Weights of a small contrastive audio-text model.
Model: 23.8M parameters, log mel input, encoder arch transformer, encoder norm layernorm, encoder activation swiglu, encoder moe top_k, encoder num experts 64, encoder layers 8, encoder width 128, text encoder width 256, text encoder norm rmsnorm, text encoder activation silu, text encoder moe expert_choice, text encoder num experts 4.
Training: cautious_adamw at rate 0.0017, 19200 steps, batches of 256.
Data: trained on synthesized solo parts of chorales (CocoChorales), 125.8 epochs.
Rows from expert 1 of block 4 of the text encoder, named by matrix and row number. Rows with one number belong to one neuron. Each number is 128 + 24 x the weight over its row's rms, rounded and kept within 0 to 255. All counts start at 0. After the name is the row's rms in percent of the matrix's.
# up: expert up (text_encoder.blocks.4.mlp.up, 4x512x256), inputs 0-255
# down: expert down (text_encoder.blocks.4.mlp.down, 4x256x512, transposed), outputs 0-255
up.155 097 [111 152 131 135 152 107 123 136  93 137 128 105 104 104 105  58 129  86  82 132 122 122 148 107 125 121  99 109 170 112 179  99 143 129 135 136 141 118 133 144 153 101 161 122 184 102 104 135 132 151 103  69 160 151 135 146 148 111  97 157 146 113  94 108  91 140 109 140  75 107 151 115 146 137 159 150 134 104 118 131 126 102 137 170  91 136 107 131 158 108 125  95 140  91 138 104 124 139 118 139 167 155 132 121 120 110 174  90  93 114 140 123 143 120 142 152 174 108 109 135 112  99 147 131 171 143 152 119 139 146 122 112 111 117 139 142  96 155 114 127 134 132 113 130 116 109 130 126  95 130 136 120  65 131 133  98 130  93 137 135 129 103 163 147 132 106 100 150 138  91 127 161 184 102 111 136  93 116 154 123  61 155 128 145 149 154 117 110 107 134 111 147 161 118 116 115 179 113 113 119 159 100 145 131 119 136 111 139 115 156 160 165 134 103 150 141 103 148 119 157  70 142 134 107 140 115  79 114 122 131 117 130 107 147 148 134 113 130  96 120 127 156 137 129 127  98 160 150 143 131 165  85 111 151 140  33]
up.156 079 [153 140 102 120 130 134 148 136 157 146 161 105 159 134 120 145 157  97 119 135 121 124  91  98 109 131 113 123 128  82 151  67 142  90 140 124  93 115 146 122 106  84  81 130 126  99 116 116 150 131 116 102 155  93  73 116 150 144 149 137 131 122 109 116 122 142 158 120 152 106 112  71  75 162 117 179 132 139 152 105  86 130 139  95 141 147  97 141 152 141 126 150 145 122 105 128 154 149 138 114 138 157 177 152 110 124 114 108 126 117 112 118 157 111 126 134 119 121 115 175 107  92  97 100 117 121  92 123 149 124 131 125 130 120 143 114 132  92 139 175 162 130 139 146 147 159 114 160 170 153 162 134 141 166 128 119 122 142 131 149 115 114 137 172 122 161 135 135 142 105 163 142 135 121 140 158 119 146  73 109  56 131  59 139  41 104 123 166 162 117  97 110 117 122 140 131 147 126 131 120 140 155 109 141 120 121 113 120 161 153 155 142 156 146 178 136  95  99 134 118 110 121 150 103 100 101 122 134 114 126 105 135 120 115 135 117  85  91 144 108 151 117  96 177 135 121 103 112  85 116  99  94 127 121  99 117]
up.157 088 [145 177 117 125 129 127 141 130 128 148 132  88 138 115 110 139 138 105 127 137 118 111 106 115  96 134 117 103 145  86 138 114 165 146 122 119 109 132 146 126 136 166 182 115 132 141 103  94 151 109 142  89 135 106  81 134 139 106  93 127 154 164 143 120 103 141 111 111  93 112 136 171 100 128 139  91 151 111 151 102 126 154 146  92 127 125 144 151 142 123 110 164 142 151 121 111 113 148 108 141 141 159 112 156 100  92  96  65 123 113  93 136 180 105 153 150 131 106 109 153 102 119 143 143 111 141 143 156 145 140 109 128 107 122 160 150 122 135 135 117 150 126 134 132 133 129 103  91 124 148 140 123 114 142 152 104  96 109 126 127 147 120 141 117 153 104  77 111  90 115 159 139 143  94 129 142 128 194 142 115   2 151 108 106 143 104 112 133  86 173 110 112 114 101 145 172 138 127 134 115 122 106 160 164 102 109  88 129 116 142 182 133 134 129 126 159 147 119 135 119 103 115 152 115  70  86 101 123 160 125  94 184 129 131 133 135 126 124 181 125 137 114 140 143 145 100 131 108 175 100 141 130 140 111 114 105]
up.158 090 [124 154 147 129 143 112 170 153 104 127 128  99 130 127 118 129 125 122  99 101 110 154  80 101 109 147 104 122 165 118 151 117 104  66 130 129 120 132 144 145 144 119 142 169 167  94 117  82 168 145 105 112 149 112 119 137 123 117 105 133 119 153 118  98 102 136 142 106  97 105 119 139  59 166 143 123 142  86 124 109 133 103 144  87 118 152 121 145 117 167 109 125 142 116 106 128 112 133 139 130 126 157 167 148 114 128  92 140  87 113 118 144 129 122 140 125 159 121 102 156  75 104 146 116 128 135 108 126 117 151  72 100 119 122 166 180 109 137 135 143 177 117 124 153 151 129 108 119 118 137 124 117  87 129 167  77  80 100 122 142 142 132 144 156 141 118 116 131 116  81 151 169 140 103 120 149 106 169  87 111  79 150 124 131 109 141 102 142  97 163 111 120 139  76  97 147 132 142 144 137 163 146 130 122  83 120 101 139 119 120 131 141 162 106 146 160 127 123 113 140 119 112 120  82  89 111 110 124 113 128  65 136 127 127 133 130  89 117 174 154 133  88 123 178 101 100 126 129 114  69 141 101 130 112 101  71]
up.159 096 [105 133 151 117 125 123 118 128 104 127 119 114 105  98 132 108 105 100  89 190 116 102 154 125 114 112 135 133 139 133 164 138 168 181 124 121 114 128 103 123 127 159 131 114 146 110 128 179 127 128 135  87 149 137 120 130 123 155 113 146 141 112 146 115 129 135  82 137  88 166 124 104 142 131 150 151 101 111 128 155 107 126 122 139  78 153 177 143 157 111 115 121 129 155 147 119  88 157 140 140 177 151  91 120  91 107 138  39 127  96 126 142 118 103  97 149 145  94 115 146 131 112 154 153 132 138 159 158 187 158 142 135 117 153 144 102 147 166 116 116  93 128 105 144  96 102 131 112  99 134 124 117  89 118 129 114 125 139 124 116 111  88 116 112 168  86  64 145 126 129 137 114 149  94  89 139 155 159 121 103  49 123 143 117 148 145 109  99 158 146 135 144 159 102 166 131  98 114  86 158 112  83 156 109 106 116 121  97 115 150 150 137 128 139  87 158 156 165 111 154 100 134 140 109 127  96 104 101 137 141 114 116  99 124 119 146 144 123 147 134 120 158 139 154 124 113 161 129 150 111 149 108 115 150 144  71]
up.160 076 [162 153 113 123 139  93 167 143 176 178 162 161 144 118 129 137 164 110 115 141 123 157 109 100 101  93 109 125  66  83 141  87 120 105 119  91  89 125 101 123  86 120  92 113 152 138 100 101 129 101 140 118 151 116  97 125 128 122 132 135 124 131 136 116 137 142 178 101 150 112 106 117  89 131  86 164 140 140 159 114 115 161 127 104 126 127 121 145 167 132 133 153 124 139 110 154 121 154 116 123 137 138 147 158  98 135 117 100 133 103  94 112 152 127  93 159 112  89 113 157 113 108 119 125 137 131 123 115 156 105 135 137 140 113 136 123 124 126 133 177 157 128 129 132 138 155 132 166 176 156 178 141 139 175 147 119 112 134 130 122 144  99 164 159 157 146 152 134 140 139 154 125 147 121 101 134 145 175  91 114  69 155  76 128  58 124 112 153 151 136 102 143 128 112 126 116 140 150 143 146 163 173 100 174 149 125 111  84 144 163 189 134 115 143 179 115 153 140 125 133 110 126 133 118 110  97 101 150 123 130 118 151  94 137 133 128 103 118 161 109 141 133 101 181 144 125 104 109 122 129  81 123 119  97  89 146]
down.155 087 [123 145 156 159 189 129 109 121 122 147  98 142 140 128 113  74 154  81  70 121 131 107 149 139 146 108 109 135 130 101 155  86 119 116 100 134 113 140  98 153 144 104 110 123 149 122 110 128 129 137 159 117 187 137 124 151 114 114 125 129 117 159 109  95 146 152 133 161  67 142 121 125 122 119 135 139 126 165 109 148 189 151 135 163  97 133 100 145 106 155 140 133 137 177 129 167 154 170 138 125 153 105  98 120 134 122 140 133 114 103 164 109 108  87 159 116 162 125 100 135 133 127 149 155 156 130 161 146 137 123 101 119 123  96 155 133 127 152  86 123 125 124 127 134 138  88 141 110 147 128 126 129  78 103 134 142 142  76  83 120 143 163 129 162 119 136  94 125 168 165 138 144 140 105 143 119 107 126 148 146 152 110 161 131 159 127 139 108 113 153  98 131 136 126 158 107 119 118 128 131 109  69 132 109 101  85 106 130 173 150 124 139  85  98 159 127  92 143 154 111 141 122 141 141 121 139 124 141 122 170 127 133  94 130 111 117 169 113  74 107 126 157 168 131  87 110 169 187 155  82 153  83 144 134 143 100]
down.156 076 [163 108 131 133  95 138 127  89 101 117 131  79 144 150 127 115 113 128 156 120 172 116  89 120 137 155 147 142 161 118 122 160 146 165 120 142 145 123 168 146 145 146 121 128 125 144 146  96 131 154 143 140 109 100  94 133 111 113  90 140 156 133 156 165 141 126 102 152 103 124 121 115  80 132 160 137 112  90 124 123 111 120 133 140 122 121 122  96 131  96 156 143 101 107 126  94 111 131 153 126 103 135 152  76 127 172 119 114 137 186 108  99 113 168  97 101 126 139 141 102 133 130 133 133 154 158 131 157  92 174 111  99  88 135 102  84  96 126 144 156 105 134 116 159  99 121 118 146 110 127 151 146 147 138 137 120 109 159 120  90 118 134 134 127  93 163 130 116 108  88 118 178 133 134  97 112 128 129 109 117 104  96  95  96 102 129 152  96 137 137 122  66 107 153 117 119 145 137  90  82  94 104 128  91 106 125  86 142 119  94  86 108 107 124  70 132 119  95  95 102 144 109  97 144 140  95  99  81  75 124 119  97 166  90 150 126 152  81 156 119 123 102 164 114 123 125 161  89  99 122 162 135 141 141 108 120]
down.157 073 [156 112 133 179 126 125 140 160 129 165 152  99 108 154  91 138 120 103 120 152 165 127  85  76 117 131 103 119 141 125 168 156 169 147 129 122 128 161 151 175 110 122 137 105 110 160 104 107 124 111 151 118 133 150 110 113  99  86  85 148 107 137 141 165 128 127 106 131 106 132 136  98 105 122 155 146 122 161 100  91 122 122  90 150 122 147 135 114 139 134 146 130 113 124 120 120 117 120 139 119  96 124 155 124  74 123 115  60 133 130 114 106 132 121 131 147 111 102 115 125 111 103 152 132 143 167 139 151 153 185 119 120 116 126 152 119 106 123 124 147 100 127 129 172 111 144 142 154 150 133 185 155 123 201 139  84 159 104 114 139  98 101 140 112 116 146 117 134  81 122 135 157 169 118 103 122 142 131 151 147 105 124 110 142 126  87 122 158 144 151 127  80  85 120 138 146 141 105 170  95 132 132 167 117  99 138  84 102 137 147 138  95 138 147 111 159 102 144 121 125 122  90 121 150 140  89 112 124 131 140 129 135 118 137 173 143  97  88 167 150 144 102 189 166 122  86 140 106 134 142 163  76 128 108  80 114]
down.158 069 [142 127 155 145 138 148 130 122 103 132 131  97 129 106 113 126 143 124 108 121 168 111 133 131 134 120 118 121 133 125 125 108 115 127  77 136 139 151 105 137 111 115 158 111 167 111 131 129 117 114 161 139 112 153 154 178 118  79  75 157  94 150 126 145 145  82 107  95  68 134 108 127 124 152 186 125  90 130 140 126 162 116 110 117 159 140 150 113 116 126 150 129 133 109 116  93  99 153 129 135 119  97 131 118 115 128 130 122  99  93 106 133 116 148 113 141 159 115 108 136 113 115 131 153 146 157 195 164 134 122 119 109 145 119 143 114 113 122  99 153 131 118 142 101  94 100 156 122 132 106 137 131  95 142 146  97 153 127 142  81 123 127 106 152 146 125 107 166 127 155 135 153 123 146 121 170 164 130 161 154 155 121 167 103 179 165 151  70 145 132 120 109 142  90 149 102 109 124  90 152 123 122 131 104  70 126  82 105 114  65 123  95 151  98 171 112 143 120 123 143 106 110 110 161 155 125  74 131 118 135 120  96 153 141 128 101 126  63 131 174 109 136 159 137 109 126 183 161 178  70 144 111 144 120 119 115]
down.159 105 [100 125 135 171 173 114  94 154 123 143 102 137 162 118 108 118 137 106  70 160 130 106 128  95 125 126 118 136 105  96 135 133 158 117 122 158 115 155 120 164 131 106 106 122 170 130  72 110 142 144 154 112 156 142 123 113 104 144 122 147 112 131  60 120 141 140 119 159  70 116 156 116 117 104 137 141 142 155  96 121 161 144 133 181 102 145  75 114 137 137 161 138 162 161 106 127 173 132 114 118 178  97  92 155  96 122 112 117 132 110 127  82 111  83 153 116 122 118 109 121  93  70 144 138 146 142 114 136 156 145 137 131 114 129 136 134 122 132  83 138 121 128 107 127 143  89 116 125 140 137 137 144  87 130 102 122  97  94  92 144 123 157 136 137 128 152  69 148 119 172 111 149 160 120 132 141 123 126 159 141 156 101 168 144 155  93 123 160 107 162 113 138 119 117 117 155 144 113 166 116 139  68 127 123 130  99 119 125 169 194 145 140  95 144 163 156 122 178 158 143 117 102 139 156 130 135 128 143 120 151 146 129 110 124 133 123 153 128 101 103 120 165 142 130 110 108 106 171 167 144 164  92 157 139 110 136]
down.160 078 [134 136 156 148 111 123 142 123 118 122 147 106 148 165 112 101 122  84 114 113 176 133 111 103 129 138 117 145 162 130 147 129 153 137 101 141 122 121 166 188 143 141 143 116 128 153 127 117 150 157 154 139 123 135  77 132 108  92  80 132 140 155 128 144 152 134 118 143 106 118 102  94  71 120 170 137 122 127 128 143 121 128 128 113 134 131 126 132 102 139 164 135 116 128 135 112 114 141 149 121 103 162 145  92 108 154 120  88 127 157 127  75 134 158 123 115 140 138 117 116 155 129 124 137 149 163 139 160 117 172  72 113 115 124 118  93  86 119 135 166 104 134 139 168 107 141 111 128 122 104 212 155 132 174 108 118 165 135 110  83  98 155 135 137 101 169 128 127 104  96 123 189 163 116  81 138 106 136  97 136  94 129 107 118 115 136 143 135 144 127 120  81 109 146 112 110 137 109 141  95 117 123 125 100 104 139 103 148 124 122  79 117 124 105  73 142 111 127 119 100 126 113 110 180 150 101 103  83  95 132 132 110 161 114 151 149 136  74 172 124 141 107 180 135 142  89 184 118 120 113 169 114 134 127  95 123]