python train.py --train_examples=39062 --hop_length=160 --loss="softmax" --encoder_norm="layernorm" --encoder_layer_scale_init=0.1 --encoder_subsampling=2 --text_encoder_width=256 --text_encoder_activation="silu" --text_encoder_fused_qkv=true --text_encoder_bias="all" --beta1=0.85 --final_lr_fraction=0.05
Rows from block 3 of the text encoder of a small contrastive audio-text model, named by matrix and row number. Rows with one number within an expert belong to one neuron, the router's apart. Each number is 200 + 20 x the weight over its row's rms, rounded and kept within 0 to 999. All counts start at 0. After the name is the row's rms in percent of the matrix's.
Before each expert's rows are labels from the 100 texts, of 14848, where the router gives the expert most weight on average: "fires on" is the input token at the peak. Only what is clearly more common there than usual is listed. The data: synthesized solo parts of chorales (CocoChorales). In brackets: how many of the 100, against the usual share in percent.
# router: router (text_encoder.blocks.3.mlp.router.weight, 4x256), inputs 128-255
# up: expert up (text_encoder.blocks.3.mlp.up, 4x512x256), inputs 128-255
# down: expert down (text_encoder.blocks.3.mlp.down, 4x256x512, transposed), outputs 128-255

# expert 0
fires on: "double" (52 vs 0.2); "<end>" (28 vs 10.7)
router.0,104,188,238,204,229,178,209,197,167,179,156,188,180,177,216,222,226,231,197,180,222,188,194,225,196,201,200,153,203,166,215,176,198,180,210,207,200,215,208,237,190,194,185,211,241,238,203,162,227,208,196,178,185,176,185,179,192,186,193,168,197,209,224,204,196,181,195,163,202,190,212,167,165,218,165,218,204,214,192,216,218,181,197,206,216,199,188,189,203,226,213,197,202,235,202,183,200,207,197,207,231,184,145,192,232,207,154,182,175,183,219,212,191,189,170,198,206,208,226,204,155,184,188,214,220,248,192,183,205
up.5,077,189,191,193,201,194,189,201,203,214,210,211,205,217,174,200,180,167,200,195,193,183,206,204,210,190,213,217,196,212,217,208,174,227,199,222,211,202,181,217,148,212,149,229,189,147,183,191,194,205,218,137,196,114,214,165,188,134,192,192,204,181,187,201,203,189,176,198,194,200,220,191,225,199,205,187,179,212,188,193,188,183,195,192,175,203,200,194,198,190,202,193,192,181,192,181,200,168,179,200,191,225,210,148,186,177,174,187,209,202,179,208,215,216,210,199,226,187,202,196,226,228,161,162,186,201,191,204,193
down.5,070,205,182,194,213,171,200,199,186,204,193,219,234,203,230,202,227,172,176,192,208,193,209,244,190,200,253,206,182,213,236,247,182,187,167,174,207,196,197,228,152,180,174,206,212,209,181,161,185,216,200,176,193,162,187,154,200,148,185,196,172,223,179,175,176,209,160,202,197,186,199,159,181,196,201,199,202,179,184,199,202,179,184,203,189,227,170,185,234,171,162,178,167,217,226,189,188,227,175,210,157,191,193,186,168,214,187,199,228,199,173,211,187,199,209,218,214,197,181,206,178,182,181,195,218,196,213,227,171
up.6,094,197,171,206,194,199,197,205,229,211,193,215,180,183,148,199,186,168,200,213,197,185,162,207,212,200,205,235,186,204,210,233,178,236,217,195,218,226,175,243,183,219,219,242,160,139,166,200,194,208,203,190,219,187,256,202,207,204,229,185,189,194,199,226,208,192,201,184,219,186,213,230,234,186,224,220,189,202,205,203,207,173,165,192,198,195,195,146,213,218,198,202,221,195,198,187,193,186,196,191,208,245,185,166,215,167,183,178,205,163,199,242,218,202,179,199,220,204,186,219,209,209,159,188,177,197,173,192,208
down.6,096,184,186,238,177,191,182,144,199,212,182,227,195,198,199,192,166,222,210,202,250,213,180,192,223,216,219,177,217,207,239,193,194,222,185,182,205,217,195,242,207,247,212,201,182,209,227,191,194,221,193,191,194,204,225,165,246,179,209,179,190,231,192,206,239,212,192,201,173,218,182,192,188,208,216,159,183,222,242,217,187,210,179,203,226,194,193,229,189,174,201,195,182,186,235,165,183,230,188,223,227,173,215,204,174,188,227,163,198,194,196,192,215,230,202,194,210,202,206,207,174,182,188,162,185,190,224,222,196

# expert 2
fires on: "<end>" (28 vs 10.7); "violin" (24 vs 1.5); "d4" (14 vs 1.5)
router.2,081,184,218,220,204,218,205,196,202,180,182,165,198,193,194,193,187,166,198,210,215,191,171,186,200,179,228,179,207,223,209,171,200,164,189,203,213,189,185,201,164,207,157,189,209,221,210,188,176,173,196,194,187,138,177,174,213,185,183,160,185,206,183,190,199,234,205,206,219,217,194,189,186,197,202,226,193,189,187,198,192,207,191,192,194,206,183,169,206,178,209,206,190,223,180,201,191,230,177,202,203,240,214,207,176,193,191,182,190,206,189,193,213,192,237,219,205,202,202,225,215,149,180,190,150,180,210,197,183
up.5,133,203,228,210,194,214,194,191,219,207,212,192,216,196,200,204,209,197,196,199,257,222,183,203,197,208,235,187,207,189,173,205,224,176,177,227,205,202,190,216,241,223,206,187,174,232,184,240,221,194,188,177,212,220,187,222,220,211,161,199,187,184,206,175,198,225,202,213,224,199,186,182,185,182,208,216,216,169,165,166,186,203,195,209,210,217,178,199,193,189,182,235,236,200,181,208,183,227,197,199,221,172,204,205,203,164,228,219,189,194,178,172,211,216,231,207,207,175,181,215,226,198,210,184,179,158,192,224,166
down.5,136,218,146,190,209,200,203,212,179,172,190,199,192,203,224,200,165,229,218,194,208,231,152,225,205,182,194,176,210,180,187,195,245,226,205,162,199,210,177,223,195,245,225,208,182,197,208,227,211,185,177,223,217,232,241,222,265,236,188,188,204,186,214,195,184,211,170,206,193,210,193,238,173,196,215,186,218,181,172,182,190,205,197,233,213,199,171,259,175,186,186,216,208,173,188,178,216,181,205,203,252,191,243,204,200,188,217,227,193,210,198,189,190,231,202,203,214,188,205,209,234,230,189,195,198,209,188,199,205
up.6,132,196,188,179,182,198,214,192,197,200,190,220,205,208,195,195,170,178,177,191,176,194,187,195,218,202,193,213,200,195,216,194,199,196,223,214,198,189,231,195,156,211,171,183,226,185,254,197,166,190,193,202,203,145,181,166,206,145,215,210,189,217,174,216,191,197,209,183,200,199,199,191,212,192,202,174,195,209,221,215,198,186,198,187,190,179,213,178,207,213,193,153,182,241,209,180,192,208,192,206,188,214,199,195,170,230,161,160,204,224,202,220,196,191,183,204,184,204,241,210,234,172,184,201,214,217,208,194,232
down.6,126,176,179,228,169,211,180,188,208,222,229,208,179,194,153,219,165,189,211,209,222,188,186,184,233,211,207,221,226,196,210,242,190,227,176,173,199,190,205,212,198,190,204,210,182,192,188,198,186,195,178,176,202,211,239,202,176,205,233,208,172,188,161,189,214,235,223,219,197,211,199,151,213,212,186,180,202,203,225,217,195,179,186,196,195,201,226,200,158,209,193,175,168,209,218,199,186,221,207,202,153,223,184,197,184,199,193,162,207,172,204,192,200,218,187,199,209,202,224,213,160,201,210,184,218,184,221,229,186

# expert 3
fires on: ":" (35 vs 10.8); "trumpet" (10 vs 0.9); "f" (8 vs 2.5)
router.3,119,207,166,186,170,231,192,197,238,219,233,197,189,205,190,201,170,187,197,231,167,206,195,197,203,211,181,239,201,226,176,224,211,214,180,185,189,202,210,160,221,204,237,178,154,166,194,242,171,214,222,245,220,253,215,255,219,247,216,215,201,190,203,205,204,224,207,213,201,216,197,240,234,194,238,194,201,200,222,188,199,216,203,214,178,198,208,225,198,202,192,217,228,172,207,217,206,199,228,202,195,207,225,229,202,202,245,212,213,215,189,171,198,207,238,206,201,209,186,200,247,239,224,203,208,176,194,230,216
up.5,084,178,210,219,204,168,189,200,162,165,187,207,210,192,217,206,192,204,185,184,224,180,186,206,198,195,215,171,199,198,224,170,189,187,208,225,229,196,200,234,157,206,130,209,224,230,182,143,206,184,193,148,184,120,198,149,199,129,198,197,190,215,193,175,194,200,188,180,193,194,207,154,171,193,164,184,201,208,185,207,195,180,193,195,221,192,173,158,201,204,198,183,176,228,206,185,193,220,181,200,202,185,189,174,189,194,192,185,195,211,205,220,194,198,184,200,215,197,201,217,192,155,168,192,210,203,206,202,168
down.5,062,201,192,207,220,181,189,162,201,208,189,200,198,189,173,185,211,189,167,185,201,206,175,230,196,234,193,182,170,213,203,172,215,192,213,195,245,195,207,203,194,202,176,217,179,223,177,147,190,206,237,165,207,167,189,204,181,205,172,190,158,200,214,161,218,211,162,209,224,199,208,133,182,190,167,226,221,217,180,184,205,180,157,190,203,196,188,184,207,239,221,223,163,248,220,217,187,210,193,195,181,197,223,197,205,179,188,173,227,218,213,212,166,219,190,219,194,198,219,217,168,216,173,199,201,203,201,243,186
up.6,086,177,204,223,206,172,197,196,157,158,182,208,211,193,216,200,189,203,181,178,220,179,181,207,200,192,218,168,201,195,227,168,183,183,214,225,229,189,198,237,151,210,134,206,221,221,181,140,206,191,195,157,190,126,191,146,195,134,195,197,184,217,193,179,196,201,192,179,195,199,201,157,171,195,161,186,204,211,190,207,190,183,189,196,222,190,163,161,200,201,197,179,173,234,205,178,200,220,180,201,197,194,194,178,188,190,191,185,198,213,200,217,194,196,184,198,208,197,197,220,192,168,164,201,209,198,203,201,168
down.6,063,188,189,216,217,192,195,151,194,217,188,183,189,196,181,180,216,190,164,175,208,205,176,230,199,227,192,177,179,202,202,190,202,194,210,189,242,195,199,209,207,208,190,206,187,215,174,156,183,208,234,159,206,179,183,201,177,213,165,199,157,200,210,147,222,202,164,207,220,197,210,117,187,195,171,215,222,215,192,189,207,173,151,193,202,180,190,185,216,245,212,224,166,242,209,227,181,207,197,183,167,193,224,204,199,190,195,171,218,223,197,210,159,208,196,218,187,192,212,208,171,221,182,206,216,192,201,244,189

# expert 1
fires on: "g3" (32 vs 0.7); "<end>" (24 vs 10.7); "3" (15 vs 3.2)
router.1,093,221,183,185,225,178,165,223,157,199,167,174,202,191,193,179,174,190,197,163,182,185,196,186,200,195,207,216,205,184,190,211,182,179,170,199,227,182,175,187,201,179,180,238,209,247,191,175,189,201,225,174,173,172,204,183,201,199,197,193,193,196,178,152,202,226,183,221,209,218,200,198,164,188,187,210,206,229,188,170,193,222,239,220,195,202,198,197,195,195,194,191,170,213,231,233,196,167,198,207,172,213,208,211,191,165,193,220,179,185,215,208,181,211,194,190,222,224,195,209,174,204,171,193,211,209,202,186,189
up.5,114,218,219,178,198,169,176,194,178,183,189,188,204,188,201,195,205,184,201,215,220,190,223,197,216,181,182,162,212,203,224,167,216,209,173,217,201,196,157,201,206,190,182,214,203,198,169,198,176,193,201,194,183,199,221,219,212,211,161,225,202,157,219,199,183,194,163,248,184,213,162,196,187,186,161,212,173,168,159,162,191,222,184,191,172,201,182,195,216,174,181,219,160,195,187,201,184,195,191,202,191,214,218,174,195,195,202,189,204,186,192,160,163,213,221,221,191,208,191,209,184,218,177,186,193,222,228,226,187
down.5,113,221,167,203,200,212,221,200,194,195,212,188,214,226,208,221,191,207,215,172,160,227,249,233,206,193,198,147,199,186,192,198,168,204,227,178,231,206,222,175,217,190,197,173,181,209,231,209,197,174,238,220,159,206,194,188,189,230,157,187,230,207,200,165,151,197,194,222,205,242,208,211,210,222,190,177,223,199,181,218,217,212,235,228,211,166,214,219,198,208,191,215,200,189,205,208,219,188,230,226,189,204,192,217,229,190,192,205,209,241,181,213,177,204,204,186,206,203,180,181,220,227,223,210,184,212,204,180,235
up.6,108,242,218,206,220,184,208,202,183,180,220,231,207,181,197,193,188,199,198,182,184,203,213,211,212,182,188,213,185,173,192,165,183,183,193,202,224,180,219,204,194,183,153,172,226,261,225,210,220,238,226,163,197,155,150,223,197,223,187,171,180,207,197,203,196,209,195,206,221,204,206,194,167,202,165,252,204,216,187,195,179,194,211,202,206,182,219,163,210,223,209,208,198,224,201,199,210,199,212,203,188,228,213,204,182,197,161,202,219,208,196,221,209,194,202,212,212,200,215,235,235,210,197,230,186,238,211,179,193
down.6,102,184,232,209,232,183,171,226,217,208,197,205,216,216,198,167,192,224,152,199,221,188,177,194,216,214,199,210,207,193,205,184,247,202,222,189,207,204,203,199,191,219,212,205,218,220,205,219,183,180,160,201,236,209,208,205,209,176,197,213,233,176,243,192,223,166,210,176,215,198,176,219,182,186,177,195,189,204,204,205,210,210,228,203,196,186,202,197,199,184,232,185,197,199,183,190,184,225,179,191,227,155,199,222,189,193,208,221,205,215,227,196,193,225,224,223,199,182,209,165,223,174,235,204,186,196,192,189,182